config.toml
model = "image classifier"
image_size = 48
hidden_act = "swiglu"
widths = [64, 128, 256, 512]
max_steps = 11500
batch_size = 512
adamw_weight_decay_other_params = 0.05
Rows from block 3 of a small image classifier, named by matrix and row number. Rows with one number belong to one neuron. Each number is 128 + 32 x the weight over its row's rms, rounded and kept within 0 to 255. All counts start at 0. After the name is the row's rms in percent of the matrix's.
After each neuron's rows are labels from the 100 images, of 14848, where the neuron reaches its largest size: "peak at" is the part of the image that holds the peak. Only what is clearly more common there than usual is listed. The data: retinal OCT scans (Kermany 2017). In brackets: how many of the 100, against the usual share in percent.
# gate: MLP gate (model.blocks.3.mlp.gate.weight, 256x128), inputs 0-63
# fc1: MLP up (model.blocks.3.mlp.fc1.weight, 256x128), inputs 0-63
# fc2: MLP down (model.blocks.3.mlp.fc2.weight, 128x256, transposed), outputs 0-63

gate.160 098 [139 130 209  70 106  83 103 165 103 205 185 127 136  77 104 165 108 165  95 109 112 114 114 173 115 166  80 103 174  97 123 160 117 143  81  98 109 127 123 129 119 131  91 170 108 123 113 119 101 179  87  84 143 108 117 120 177 126 180 167 117 126 160 125]
fc1.160 098 [ 91 118 162  20 150 139 171 112 110 117 145 125 117 150  96 118 176 101 132  99 170 148 176  70 154 119 135 142  64 152  88 190 119 111 166 128 110 100 129 132 113 119 128 104 130 167 125 146 180 184 121 135 156  99  94  94  89 135 142  95 157 175 141 117]
fc2.160 106 [128 152 134 153 126 104 116 126  92 139 146 150 118  90  87 125  81 187 172  64 109  73  89 128 134 179 178 118 150 105 112 146 210  92 135  92 153 152 132 144 115 103 111 187  90  98 193 132  98 127 135  73 194 122  81 185 147 118 160 133 118 122 185 147]
peak at: centre (53 vs 11.1)

gate.14 111 [151  82 109 131 148 107  76 122  93 121 155 106 111 129  87 132 129  95 118 128 169 134 190  94 141 171 119  83  95 127 169  95 164 161  84 186 135 164 198  50  64 163 117 125 141 125 132 131 130 102 105 111 121 124 105 150 112 110 155 121 171 101 158  75]
fc1.14 103 [ 99 171 194 117  71 155 155 129 131 105 100  93 151  70 132 194 151 109 153 149 125 101 141 170 136  53 109 148 162 133 106 186 106 165 115 132 155 113 102 159  99 147 100 104 121 153 148 110 152 155  84 149 101  90 160 106 107 136 209 131  93 199 169 134]
fc2.14 101 [135 151 135 162 169 158 133 132 146 191 105 129 164  62 100 132 194  67  74  88  78 106 130 131 141 145 113 154 148  68 112 129 160 106 142 135 157 136 113 128 112 121 125 116 115 136 110 161 112 189 186 123  81 126 127 114 155 155  73 107 127 114 130  80]
peak at: middle right (42 vs 11.1); centre (41 vs 11.1)

gate.190 088 [121  78 150  85 108 130 109  84 128 104 126 162 164  89 139 102 209 124 140 123 131 174 124  96 135  78 156 144  94  80 196 178 106 123 125  36 169 116 117 132 112 134 125 153 140 162 112 138 109 185 121 102  69 140 156 176  94 109 182 173 111 147 152 183]
fc1.190 084 [122  75 136 114 120 119 125  88 134 115  80 142 130  95  86  79 205 149 137 109 124 183 119 137 113 106 115 180 105 115 191 159 183 135 159   5 171  94 150 124 166 136 142 182 168 146 146 113 137 170  93 135  91 159 142 193  70 116 166 167 101 139 175 181]
fc2.190 098 [167 139 157  98  98 145 129  97 113 123 129 201  66 153 179 155 143 142 166  86  91 135 146 116 128 167 119 119 138 189 149 123 163 119 177 148 118 161 152 141 149 130 122 106  28 121  98 127 125 147 192 130  53 130 142 103 135 159 114  80  79  62 153 158]
peak at: top centre (56 vs 11.1)

gate.34 107 [106 179 103 177 172 147  81 175 132  71  94 114 119 133 124 111 109  18 118 205 211  94  91 178 120 113 157 103 155 118  81 126 134 140 176 116 106 138 144 133 173 167 118 123 118 142 193 131  92 134 149 129  97 126 106 158  94 109 114 127 100 152 160 105]
fc1.34 104 [ 85 130 139 175 143 116 127 143  86  78 174 112  99  83 117 149 126 117  87 154 153 130  19 156 152  93 109 143 116 116  89 139 140 124 170 127 126  98 121 137 171 149 129 175 116 118 104 176 103  91 166 141  58 122  94 181  92 114 150 118 105 105 154 152]
fc2.34 093 [126 158 135 108 139 197 137 171 174 150 159 132 132  87 136  76 111 107 142 105 142 130 142 173  96 173 155 105 160 122  78 167 153  31 149 102 108 144  96 131 122 140 122 148  89  72  91  92  98 130 164 167 118 150  95 106 111 112  69 124 153 144 109 155]
peak at: top right (27 vs 11.1)

gate.26 105 [156 119 206 141 110 200 138 137 171 104 120 123 138 131 133 114 126  81 150 169  81 136  73 135  75 145 103 111 141 137  98 111  85 102 170 131 128 116 124 101  91 182  89  95 130 147 152 134 157 158 115  99 199 144  80 199 108 130  66 150 157 122  83 148]
fc1.26 100 [124  78 196 165  78 127 151 135  84 133 140 137 140  67 148 143 116 119 161 155 158 113  59 125 163 106 175 188  91 157  98 125 116 103 112 135 109 129 124  82 141 141  73  75 125 150 119  89 190 125  54 153 130 130 121 154 122 127 136 127 111 134  76 158]
fc2.26 098 [135 132  88 101 187 170  75 148 149  63 152 170 163 187 101  73 141 148 121 107 105 121 138 211 143 142 133 144 102 174  87 126 114 129 114 177 143  89 128 132  79 163 127 164 126 111  73 137  66 110 205  93 186 126 139 100 125 126  91 106 128 160 140  93]
peak at: middle left (53 vs 11.1)

gate.156 105 [144 107 132 134 152 151 139  19 196 128 126 135 127 156 135 136 151 136 122 114 155 133 151 100  79 159 147 117 116  92 172 155 149 120  50 119 128 111 145 143 100  67 108 110  90 111 119 142 132 133  97 124 164 138 132  97 219 181 136 144 157 117 113 133]
fc1.156 106 [119 100 147 127 170 138 100 100  79 146 103 110 102  94 144 145 159 194 125 145 124 103 146 125  70 127 141 154  79  98 139  98  41 140 110 137  98 158  91  97 161 110  96  88 135 151 135 148 166  83  57  54 170 142 209  78 124 112 129 105 181 121 141 140]
fc2.156 100 [108 134 209 153 146 140 139  94 132 154 176 186 101 121 127 143 151  93 184 119 143 127 171 150 138 103 156 118 147 132 102 211 151  90 131 100 124 105 174 164  78 119  89 212 137  83 152 121 114 137 134 178 117 185  49 160 179 106  97 147 163 139 117  87]
peak at: top left (35 vs 11.1)

gate.72 105 [127 151  91 184 193 103  76 152 152 105 147  93 124 171 152  73 117 143 107 138 138 147 134 149 114 159  93 128 102 103  99 100 141 111 214 140 201 130 135 123 116 136  66 127 195 121 107 108  25 133 112 121 128 143 115 122 112 103 153 117 167 126  89 169]
fc1.72 100 [162 144 133  50  90 123 146 125 106 183 109 111 154 133 163 191 139 121 171  98 104 111 145 156  85 154 145 154 182 150 151 165 100 137 106 130  80  52  99 119 111 129 109 104 104 154 113  97 139  98 131  94 167 139 133 113 161 151 117 182  73 126 183 139]
fc2.72 098 [ 19 167 128 215 163 119 106 126 148 146  98 124 126 109 148 117 116 123 100 106 190 127 120 136 106  87 145 113 161  68 107 147 114 152 140 169 157  87 104 104 161 143 164 115 140 131  89 168 123 143 109 190  93 128 153 103 111 150 123 154  91 154 176  82]
peak at: middle right (45 vs 11.1)

gate.39 107 [126 122 124 162 135 159 100 126 149 114 175 181  60 146 144 139 130 156 140 132 149 113  91 153  84 129 122 114 108 193 108 123 165 117 155 109 100 143 103  89  85 136 175 160 164 185 179  93  86 139 128  49  92 119 157 200 134 158 146 101  92 150 120 137]
fc1.39 114 [203 140 104 116  78  63  80 123 128 111 109 172 172 106 148 135 161 159 107  42 117 140 146 135 123 150 110 111 127 224 143 114 148  73 174 132 153 122 127 127 179 137  92  99  82 121 123 103  98 146  93 160  81 191 170 160 134 138 138 106 193 173 132  92]
fc2.39 101 [131 144 148 148 157 179 107 110 136  76 172  93  89 170 146 115 158 135 196 101 129  91  69 110 153 156 129 155 126 111 146 141 133 133 113 132 125 181 140 114  94 176 161 164 154  78 140  99  82  77 153  96 112 168  75  85 132 117 120 118 193  77 118 107]
peak at: top centre (49 vs 11.1); centre (33 vs 11.1)

gate.48 103 [130  95 114 154 114 201 161 151 130  92 135 115 122 121 133 118 108 121  92 159 119 100  85 175 130 156 102 122  94 184  96 105 157 120 132 132 133 139 135  99 190 180  90 108 142 150  88  97 151 144 140 161 120 148 154 120 120 160 111 103 120 136  92 166]
fc1.48 106 [132 114 167 180 167 147 118 119 171 102 138  93 123 122 134 111 141 138  71 117  98 115  54 130 130 151 122 108 169 162  78 121 197 151 128 116 134 140 115 136  86 155 113 114 145  52 106 121 127 126 109 122 117 161 107 173 103  72 112 183 104 160 168 165]
fc2.48 099 [167 158  81  69 113 187 148 155 139  74 171 114 160 122 155 149 151 102  85 155 168 122 142 171 119 140 117 113  89 134 112 103  57  82 101 127 125 143 159  97 113 192  61 131 161 139  78  79 103 116 129 133 117 200 127  86 102 191  87  98 134 169  79 159]
peak at: middle right (31 vs 11.1)

gate.94 099 [ 84 136  97 138 108 118 201 156 100 136 105 102 149 123 146 170 130  91  78 129 105 110 181 146 129 111 122 161 120 131 104  73 130 137  58 168 109 125 164 131 124 110 123 117 179 137 179  97 133  73 158 178 175 100 151 108 145 134  84 136 119  97 125 121]
fc1.94 099 [128 131  87 139 141 116 152 117  74 171 129  73 163 117 142 153 152  90  88 110 110 112 118 131 157 100 106 147 162 104 143  81 145 197  76 152 103 126 181 142 109 116 134 133 176 131 143 112  99 121 166 157 140 129 167 134 131  85 166 182  92  95 155 115]
fc2.94 096 [ 94 130 104 132 123 116  53 122 186  35 120 149 143 160 161 136 127 109 173 127 144 115  81 194 155 177 128  95 147 109 156 144 107  99 115  64 111 139 121 118  97 117 139 153 181 102 212  98 142  98  96  87 120 128 141 131 179 122 105 118 161  74 107 130]
peak at: top right (31 vs 11.1)

gate.134 104 [132 155 107  79  84 142 152 154 105 107 143 129  70  95 146 152  89 153  61 119 146  79 156  65 148 147 129  80 178 118 122 203 172 125 131 107 123 127 143 212 105 129  83 126 150  91  81 148 120 128 149  90  98  70 162 138 126 185 163 126  79 106 160 163]
fc1.134 107 [176 152 134 195 149 171 104 109 101 124  99  77  75 157 152 139 127 123  94 169  93 151 106  98 158 165 133 125 157 157  96 118 149 107 166 203 131  77 117 162 154 121 116  70 122  93 104 126 138 167 103 184  72 121 195 143 116 170  92 162 163 109 166 125]
fc2.134 120 [124 145 146 182  80 125 111 110 177 166  83 116 128 128 122 108  92 117 102 127 148 154 150 117 186 178 144 124 255  81 148 148 137 106  90 103  81  90 135 129  87  99 137 139 176 156 154 153  61 137  40 147 110 130 134 100 124 174  53 117  92 147 135 148]
peak at: bottom right (68 vs 11.1)

gate.123 097 [164 137 140 133 156 212 163 167 150 171 110 126  97 136  91  61 229 139 115 138 206 157 107  92 129 125 133 110 128 111 151 122 128 108 112 140 120 181 126  60 123 132 203  53 131 112  94 126 140 130 139 102 115  96 138 158  96 109 170 135 206  73 106 186]
fc1.123 093 [137 110 146 135 116 184 109  75 122 119  99  76 137 123 116 110 107 164 139 116 128  94  62 184  62  96  92 102 164 156 164  70 132 113 103 156 152 157 129 100  65 189 107 125  98 145 138 137 101  72  89  97 154 140 190 101 176 128  92  90 146 141 163  90]
fc2.123 094 [136 138 183 153 125 148 167 211 142 123 139  85  54 179 191 149 156 132 167 130 147 117 180 117 126 107 139 105 117  99 168 183 120 148 142 121 148  62 141 114  91 157 137 155 114 137 116 166 111 107  72 135 148 124 102 160  81 122 125 117 146 111  82 122]
peak at: top left (39 vs 11.1)

gate.98 099 [ 95 141 156 126 119 144 161  94  95 115  61 104 125 115 126 143 129 144  88 140 158 152 199 150 166 121 130 139 198  77 102 125  81 117 159 138 134 129 201 181 127 197 127  78 144 133 153 116 125 138 135 155 166  96 130 156 102  71 167 141 155 107 141 129]
fc1.98 096 [136  82  84 101 123 159 131 144 135 103 154  87 124  76  90 143 114 153 196 127 159 184  76 160 144 134 135  80  83 151 136  97 169  92 128 165 171 138 110 135 122 132 136 121  72 153 141 152 149 151  60 153 129 128 147 174 139 184 109 142 125 141 144  92]
fc2.98 082 [109 179 136 172 178 125  75 141 138 190 116  93 198 166  85 151 125 122 166 159 140 122 140 111 113 114 116 174 110  57 141 139  89 102 147  41 131 135 137  79 131 114 143 133  87 143 112 139  97 190 120 121 218  98 166 106 133 132 118 168  51  98 107 158]
peak at: centre (41 vs 11.1)

gate.243 100 [169 152 121 127  81 119 147 156 130 186 123 144 204 107 107  94 119 154  95 144 141 103  72 150 172 138 110 114 103 158 126  67 129  75 155 148 177 129  98 107  78 142 122 117 131 141 136 148 133  83 156 113 126 110 122 126 117  64 112 161  47 131 162 159]
fc1.243 096 [179 155  72 167  95  97 160 163 149 126 113 168 128 135 107 106  94  70 146 127 150 134 119  78 163 149  83 109 157 180 102 142  91  73 167 117 164 118  67  65 131 148  78 103  67 171 181  95 131 127 109 148 158 143 110 135 126 117  64 147 117 120 143 156]
fc2.243 100 [ 58  67 169 152 104 105 101 183 115 174 122 156 137 140 150 120  84 125 133 130 149 123  98 108 147 106  97 167 124 133 159 145 173 141 111 151  50 155 173 190 114  87 117 151 137  92 166 151  65 113  85 135 165 120 163 141 136 144  61 131 160 117  54 119]
peak at: top right (31 vs 11.1)

gate.122 097 [173  92 135 163  95  72 164 162 119  98  95 172  46 135  91 164 132 149  95 150 153 129 164 198  78 147 123 133  72 145 115 131  83 135 158 160 127 132  93 153 100 140  57 160 144 121  63 128 132  96 140 118 111 107 106 109 113  42 131 168 167 147  78 142]
fc1.122 098 [ 91 123 112 117  90 136  97 137 181  86 132 123 140 165 168 116 203 138 108 150 137 153 144 141 188 109 173  91 133 131  95 109 120 140 155 172 136 118 147 134 104 159  72 103 171 125 104  92 140 127  94 156  97  95 222 160 159 196  95 104 179 106  91 173]
fc2.122 104 [188 121 162 151 151 146 168 110  33 139 107 160 136  85 153 115 101 155  92 118 130 135  89 141 199 194 176  82 182 110 122 148 122 114 143  97 107 109  27 171 100 106 132  99 119 125  78  98 109  91 128 101 168 126 146 173  93 123 142 131 149 133 174 120]
peak at: middle right (39 vs 11.1)

gate.144 090 [193  71  84 101 142 156 165 121 136  91 144 115  91  96 131 143 149 149 150 124  98 134 147 100 125 125  77 181 169 100 208 145 199 148 134  68 138 118  61 159 122 169 107 145 117 182 182  46  86  77 171 116  87 111  97 138 165 159 165  73 126 156 102 161]
fc1.144 093 [115 150  92 139 108 117 107 199 146 103  99  77 167 167 166 144 138  53 120 136  51 140 147  93 162  97 129 147 162 108  81 141  87 107  98 197 161 195 156 126 129 137 153 122 131 155 120 146 122 161 182  83 102 176  85  93 132 187 129 172 147 104 131 106]
fc2.144 092 [ 77 124  99 144 145 132  89 143 156 121 128 122 154  94  73 168  93 121 109 178 151  75 139 174 149  98  98  89  95 119 122 124 145 139 185  53 162  98 134 149 101 108 117 145 118 212 189 146 127 116 148  89 177 131  89 125 150 127 132 112 144 126 165 140]
peak at: top centre (52 vs 11.1)

gate.37 102 [119 101  75 159 223 123 142 119 124 126  91  82 111  94 112 181 105 168  81 136 141 125 174 168 103 130  90 149 160 100 117 138 111 171 133 150 137  88 132 144 138 161 157 149 147  96  84 148 155 161 152  40  73  81 148 121 101 163  96  91  72 171 138 168]
fc1.37 107 [119 175  41 143 183 145 120  96 107 209 121 123 157  66 119 139 168 177  96  92 134  97 177 151  84 125 159 188 199 108  97 164 137 126 137  73 122 152 135 164 123 178  98 131 102  51 101 152 117 172 153  95  84 120 116 115 120 131 135 140 112 154 127 161]
fc2.37 109 [146 140 141 166 138 122 134 120 137  93 195 140 175 100 117 130  96 133 124 121 144 112 103 200 195 127 101 110  34 141  87  82 146 141  92 123 123 147 162 164 114  45 139 132 153 146 144 176 158  76 135 174 131 170 107 141 132 156  88  62 136 136  96 191]
peak at: top centre (50 vs 11.1); centre (49 vs 11.1)

gate.53 105 [153 126 122 194  91 165 180 150 149 135 136 114 144 106  91 123 106 150 121 163 114 134  88  84 190 113  90  99 131 138 128 147  91  92 117 128 136 138 126  73 145 219 106  99 116 136 131  76 127 128 124  44 159 121 112 123  93 112 117 135 121 113 158 174]
fc1.53 101 [ 54 131 172 126 117 125 106 142 104 127  85 125 111 190 135 136 145 140 124 104 143 171 112 134  66 162 191 116 112 148 124 124 110 189 103 130  65 137 206 163 121 130 102 174 133  88 120 164 165 140 126 129 113 138 158 132 106 122 122 121 133 127 128  76]
fc2.53 106 [177 166 123 121 120 153 111  99 110  98 135  85 130  46 172 103 106 142 122 155 131 144 131 145 163  63  68 129 169 109 121 148 166 153 124 115 147 119 109  92 155 151  92 165 186 159 159 117 120 110 170 120 128 116 128 116 201 164 133  72  83 107 156 149]
peak at: top right (45 vs 11.1)

gate.170 102 [ 86  90 120 114 117 109 163 126 135 142  84 142 144 128 116 118  89  52 192 108 130 133 167 144 117 115 122 145 179 144 181 136 150 116  83 139 110  25 130 129 125 106 178 136 121 137 122 123  58  96 158 149 125  94 144 155 183 122 122 163  94 131  78 142]
fc1.170 098 [147 182 119 107 127 112 140 147 142 124  99 103  77  79  82 102 102 106 168 107 127 132 116 134 169  94  97 123 120  98 185 189 146 166 139 151  77  62 146 140 110 123 155 115 114 160 162 131 172  81 132 145 155 142 142  91  91 150  66  97 133 177 136  94]
fc2.170 101 [149 132 121 149 111 120 126  75  96 115 126 171 156 179 164 122 134 116 116  97 174 123 152 154 105 179  89 137 113 127 114  80  44 123  78 121 142 151 137 135 136 135 102 121 154 154 103  76 115 113  61  98 168 123  95 148 114  96 121 147 139 147 153 174]
peak at: middle left (32 vs 11.1); middle right (28 vs 11.1)

gate.9 088 [ 86 158 135 172  92 185 137  94 135 114 115 159  94  99 175 109 132 107 141 132 154 180 139 134 111 117  94 136  76 130 160  92 144  83 161  84 132 103 124 108 132 105 123 111  98 158  89  88  95 190 103 120 149  87 127 181  95 195 178 128 104 132 159 141]
fc1.9 093 [188 145 134  87 193 109 141 167  89 218 144 146 148 166 103 147  64  75 106 125 135  91 118 161  82 145  76 130 116 136 110 132  69 115 144 153 138 141 123 149 123 143 130 110 121  82 191 159 136  73 133 129 142 181 124  65 127 147 120 169 138 104 110 117]
fc2.9 096 [ 79 108 133 150 107 120 163 217 134  98 127 104 142  98 148 174 112 147 135 203 146 137  97  99 149 113 105  96 159 150 114 138 100 115 126 129  85 173 148  85 137 148  56 124 153 133 121 155 126 130 105 138 114 107 125 152 161 124 188 112 122 129 149 122]
peak at: middle left (33 vs 11.1)

gate.63 098 [100 107 111  97 105 167 126 165 110 131 105  62 100 121 155 218 142 151 106 138 108 114 104 107  94  78 131 129 150  83 171 144 114 173 140 128 116  56 128 166 195 122 113 151 111  86 127 117 136 122  85  53 174 103 126 129 138 181 197 168 118  98 154 138]
fc1.63 096 [142  85 135 137 123 158 144 170 119 134 141 117 142 121 105 120 124 113 118  64  93  94 126  98 100 109 158  92 182 156 122 121 119 165 120 148 196  91 159 152  62 139 129 125 106 144 131 140 150 188 143 123 131 152 111 101  86  48 141 169 124  97 166 149]
fc2.63 097 [109 171 135 146 165 124 127  95  54 112  99 132 129 112 111 159 151  97 134  49 134 191 121 122 144 107 162 161 164 142 120 104 117 121 164 159 142 110 102 166  95 153 124 149 135 174 142 113 153 174 136 154 132 144  98 111 132 118 164 127 182  58 108 160]
peak at: centre (88 vs 11.1)

gate.177 104 [171 120 142 125 151 109  85 105 112 106 129 115  99 107 132 147  99  85 164 121  84 120 119 168  65 178 115 128 181 172 142  61  75 101  87 118 184 106 176 105 134 162 177 138 111 142  83 112 112  81  86 129 176 140  98 159 152  90 125 146 116 120 118 140]
fc1.177 105 [125 158  82 155 112 100  87 133 174 122  98 129 125 116  91 185 105  99  94 140 115 163 114 170 110 163 131 136 146 170 138 141 157 124 151  96 184  75 166  91 140 134 146 153 170  58 142  98 169 159 120  62  79  59 126 127 131 118 151 126 197 145 148 145]
fc2.177 087 [ 94 101 142 109 123 125 157 187 116 178  62  90 105  57 142  76 218 138 142 113  79 145 118 113 151 168 176 122 103  95 106 133 138 165 142 103 123 123 109 149 123 108 137  92  86 138 117  75 112 117 118 180 134 167 184 115 156 129 135 158 176 118 115 112]
peak at: middle right (41 vs 11.1); centre (40 vs 11.1)

gate.153 084 [101  97 148 185 114 105 129 125  67 103 122 172 130 117 127 137 140 150 128 121 138 183 155 142 155 111 124 159  90 195 154  40 149 107 136  94 118 132  67 179 183 157 139 104  88 100 180  85 148 130 115 129  97 136 173 111 125 105 175 106 146 152 152 172]
fc1.153 089 [120 171 180 172  95 150  88 105 130 114 142  71 179 146 166 182 139 187 137 179 153 189 185 113 149 122 181 186 124  84  60  85 108 130 107 142 142 156  71  80  96 138 143 109  75 139  98 142 174 151  82  85  81 118  63 119 138 107  96 124 124 152 117 116]
fc2.153 107 [115  86 111 143 145 100 135  85 197 132 112 165 110 107 161  97 156 129 154 191 135 120 120  64  96 118 101 125  40  82 171 162 119 164 161  69 169 114 133 138 123  72 101 128 122  99 180 116 142 136 198  70 151 138  72 212 143 104 119 176 130 155 148 115]
peak at: top centre (27 vs 11.1)

gate.117 109 [148 116  55 110 122 122 100 153 181 125 142 151 110 128 143 108 159 127 182 133 128 126 142  97 114 152 148 168 158 120 142 103 115 144  31 154 162 145  68  91 108 149 133 108 161 170  85 125 113  76  70 147 147 116 122 104 112  82 112 121  67 130 135 211]
fc1.117 111 [177 153 190 113 153 142 151  88 162 134 122 100 149 137 113  93 121  96 108  97 129 116 155 100 151 113 156  44  83 161  65 129 111 104 154 146 113 121 105 113 102 137  97 118 113 119 111 142 151 136 156 134  99 146 103 160 122 148 140 165 158 117 146  82]
fc2.117 115 [155 163 157  64 123 127 139 185 154  96 133  76 164 130 114 143  92 123 123 111 162 112  93 128 112 116 152 133 134 138  95  99 154 151 131 183 151 117 150 118 117 126 150 167 152  53 152 128 139  99  81 168 120 137 134  86 128  85  97  96 182  98 112 140]
peak at: top centre (28 vs 11.1); top left (27 vs 11.1)

gate.141 096 [ 63 141 177 111 125 189 129 112 159 188  88 149 107 148 146 134 140 171 126  73 134 141  77 140  89 130 100  82 186 100 153 141  97 113 163 158 137 140 144 133 112 142 154  90  45 155 146 122 104 161  88 137 204 145 157 107 110 147 120 149 138 120 133 109]
fc1.141 100 [124  76 119 163 120 101 145 126 123 165  48 135 146 126 187 166  55 129 160 141 205  98 109 171 123 140  72 180 121 169 193 112 149 114 116 120 138  96 152 137 120 146  67 132 173 135 162 133  93 105 151 108  81 178 113 125 126  89 102 103 125 165 118  94]
fc2.141 108 [168 163 136 164 159  97 136 157 121  99 113 155 179 141 114 105  55 148  91 150 108 118 150  80  90 139 170 126 126 151  91  85  85 140 102 137 149 159  77 112 190 156 156 131 128 140 124 186 125  56 131 145 144 115 160  88 127 117 146  87  90 120 155 128]
peak at: middle left (38 vs 11.1)

gate.205 090 [167 119 116 101 145 152 158 154 146 121 122  73 172 122 126 143 122 155 109 123 110 103  80 141 113 119  70 179 194  99 118  82 139 174 113 120 170 165 137 136 125 134  72 126 145 117  67  31 134 123 115 166 186  90 100 175 110 114 143 124 148 182 121 161]
fc1.205 093 [156  90 148 107 161 110 121 122 146 151 107 223 104 102  94 131 177 127 106 123 122 141 151 162 114  98  80  92  95 183 193 137 185 161 148 156 141 155 116  84 121 109 113 143  83  42 143 154 125 123 160 115 123  52 173 111 111  85 136 142 138 142 166 172]
fc2.205 074 [148  80 115 112 129  70 126  72 110 143 153 131 144 157  88 125 126 135 125 121 102 138 124  88 100 144  65 149  89 110 255  97 123 116  82 138  95 133 110  77 119 144 138 123 151 108 155  84 152 189 151 104 156  64 100 161 191 124 140 156 136  75 164 118]
peak at: middle left (51 vs 11.1)

gate.64 097 [ 95 113 154 144  85 117 122 107 130 129 109 114  63 131 150 157 117 130 157 148 115 170 142  78 134 138 189 110  79 163 160  98  79 133 127  99 177 101 176 121 148 153 130 137 187 155 116 152 162 101 113 148 112  96  65 121 186 154 143  97 157 146 168 118]
fc1.64 095 [176 186 177 145  91 104 113  62 116 150  80 169 119 101 127 124 148 129 142 144 151  95 104 113 125 112 148 160 140 116 110 128 164  70 167  62 102 102  92 124  91 140 121 193 171 140 168 137  82 122  85 100  77 134  91 137 164 115 127 120  90  65 198 132]
fc2.64 097 [149 139 101 146 139 104 133 107 126  93 141 170  60 137 147 111  86 138 142 126 173 188 125  66 200 172  82 117 102 166 117 131 100 145 163 147 138 119 112 197 125  94  94  97  90 132  95 102 132 137 120 120  85 211 130 114 154 176 145 140 134 144 100 120]
peak at: top centre (38 vs 11.1)

gate.44 106 [111 134 144 162 122 168 157 161 154 112 120 120  46 125 139 110 104  73 141 177 124 127  96 153  99 114 171 107 113 110 140 186 110 148 147  92 118 179 153 112 200 181 112 125  78 112  85 123 191 105 108 169 113 157  94 136 107 182 180 115  68 106 104 148]
fc1.44 113 [136  89  86  96 127 112 111 123 111 190 121 108 136  89 163 108 139 162 140 131 137 105 172 106 158 134 102  93 110 148 126  85 151 188 129 117 142 134 161  86  55  88 147 100 217 185 142  87 120 115 136  98 141 135 163 127  95 191 115 158 186 195 152 128]
fc2.44 108 [156 101 172 120 149 132 176  84 164 129  63 127  92 102 136 167 196 146 131 109 146 177 190  68 105  75 137 174 113  94 171 109  95  96  87 143  64 125 128 143 159 123 161 131 118 119 138 162 169 159  98 142 171  53 143 203 162  57  98 151 115  95 130 124]
peak at: top right (30 vs 11.1); centre (28 vs 11.1)

gate.106 099 [150 132 160 103 117 176 149 138 108  64  83 135 133 136 121 150 119 124 135 190 111 115  75 176 133 137 117  74  79 108 120 109  92 131  68 208  90 111 129 118 137 155 191  76 120 143 155 158 121 135 158 101  88 129  93 140 151 162 130  75 111  78 112 127]
fc1.106 101 [110 111  87 128 185  99  97 122 174 133 172 111 120 104 121  85 108  97 109  99 102  98 110  80 119 102 115 190 133 128 139 133 184 109 210 127 201 105 150 140 112  47 121 141 152 134 125 121 189 157  83 107 131 116 124 104 122 140 161 143  98 125 135 117]
fc2.106 115 [146 157 111 141 129 112 136  49 125 105 132  40  70 137 102 129 133 163  85  83 144 169 143 183  80 101 146 109 195 112 134 152 101 113  97 123 101 142  92 114 171 152 158 154 162 101 169 117  97  91 187  70 140 134  96 107 112 134 126 103  96 161 149 112]
peak at: top left (48 vs 11.1); bottom left (38 vs 11.1)

gate.31 099 [154 132 145 154  97 161 159 165 120  79 158 147  90 117 100 113 134 117 118  96 209 145 127 120 157 189 147 132  86 185 122 147 169 120 164 153 120 111 150 168  80 108  44 122 181 139 110 141 138 124 129 150 105 103 129 102  83  85 162  62 142 130  99 119]
fc1.31 103 [129  49 124  80 117 154 137 138 135 201 124 148  79 105  99 184 109 136 111 135 121 138 161  56 130  88 134 198  99  98 150  69  88 140 128  88 163 216 129  93 110 150 116 142 104  90 154 138 181 188 108 135  88 123  54 185 123 130 129 121 120 122 163 121]
fc2.31 097 [176 124 158  88  66 151 199 151 114 121 123 110 138 157 161  22 184 179 116 127 128 115 146 187 120 137 126 122 146 149 189 142 101 146 133 107 129 134 150 111 155 159 108 141 125 111 107 143  60 158 133  94 165 120 143 147 162 184  95 159 129 166 152 102]
peak at: top right (33 vs 11.1); bottom right (30 vs 11.1)

gate.35 108 [111  84 143 122 169 136 169 100 129 122 119 205 117 152 120 114 102  84 116 122 104 123 105 121 132 176 236  93  86  79 149  83 161 107 103  88 148 117 132 124 167 131 139 126 124 135 114 137 134 158 134 187 131 120  34 164 103 101 113 124  67 135 137 137]
fc1.35 103 [ 87 125 153 120 108 111  73 117 159 149 138 123 124 151 127 147 138 190  65 116 152 111  99 167 111 149 187  97 126 127 123 133 153 138 131  84 121 180 178 142 100 123  80 106 158  84 141 119 205 115 158 166  85 126 116 229 139 140 117 125 128 178  71 108]
fc2.35 112 [146 125 103 185 163  96 172 118 150 147 155 140 212 132 125 143  86  94 140 102  82  96  95 153 116 204 105 164 124 125 114 116 149  90 103  83  83 132  69 107 177 112 147 179 113 121 147 144  96 143 128 133 120 121 118 156  79  94 146  56  75 111 151 134]
peak at: bottom right (35 vs 11.1)

gate.207 104 [155 103 108 162 140 106 131 121 145 152 101 114 128 154 134 109 148 162  71 103 133 129 114 114 140 153 150 144 100  63 122  60 125 155 176  97 102 129 127 111  53  40 154 102 125 130  72 181 160 134 101 126 126 104  73 154 157 128 159 156 136 153 136 101]
fc1.207 102 [ 81  99 172 138  65  61 143 140 132 157  80 146 149 175 152  95 175 208  87  69 122 191 134  93  99 155 185 157  86 141 107  74 141 114 160 115 148 120 187 165 109 101 144  97 127 129  93 117 116 159 118 152 135 179 108 162 103 110 135 151 190 190 147 121]
fc2.207 085 [127 114 111  68 141 169 143 124 158 142 206 174 149 127 163 125 123 104 118 119 158 103  71 110 100 149 105 143 134 127 118  96 136 120  86 129  96 138 124  56  89 156  83 136 119  83 136 150 140 169 105 157 102  95 121 174 144  68 120 111 132 179  72 157]
peak at: bottom right (65 vs 11.1)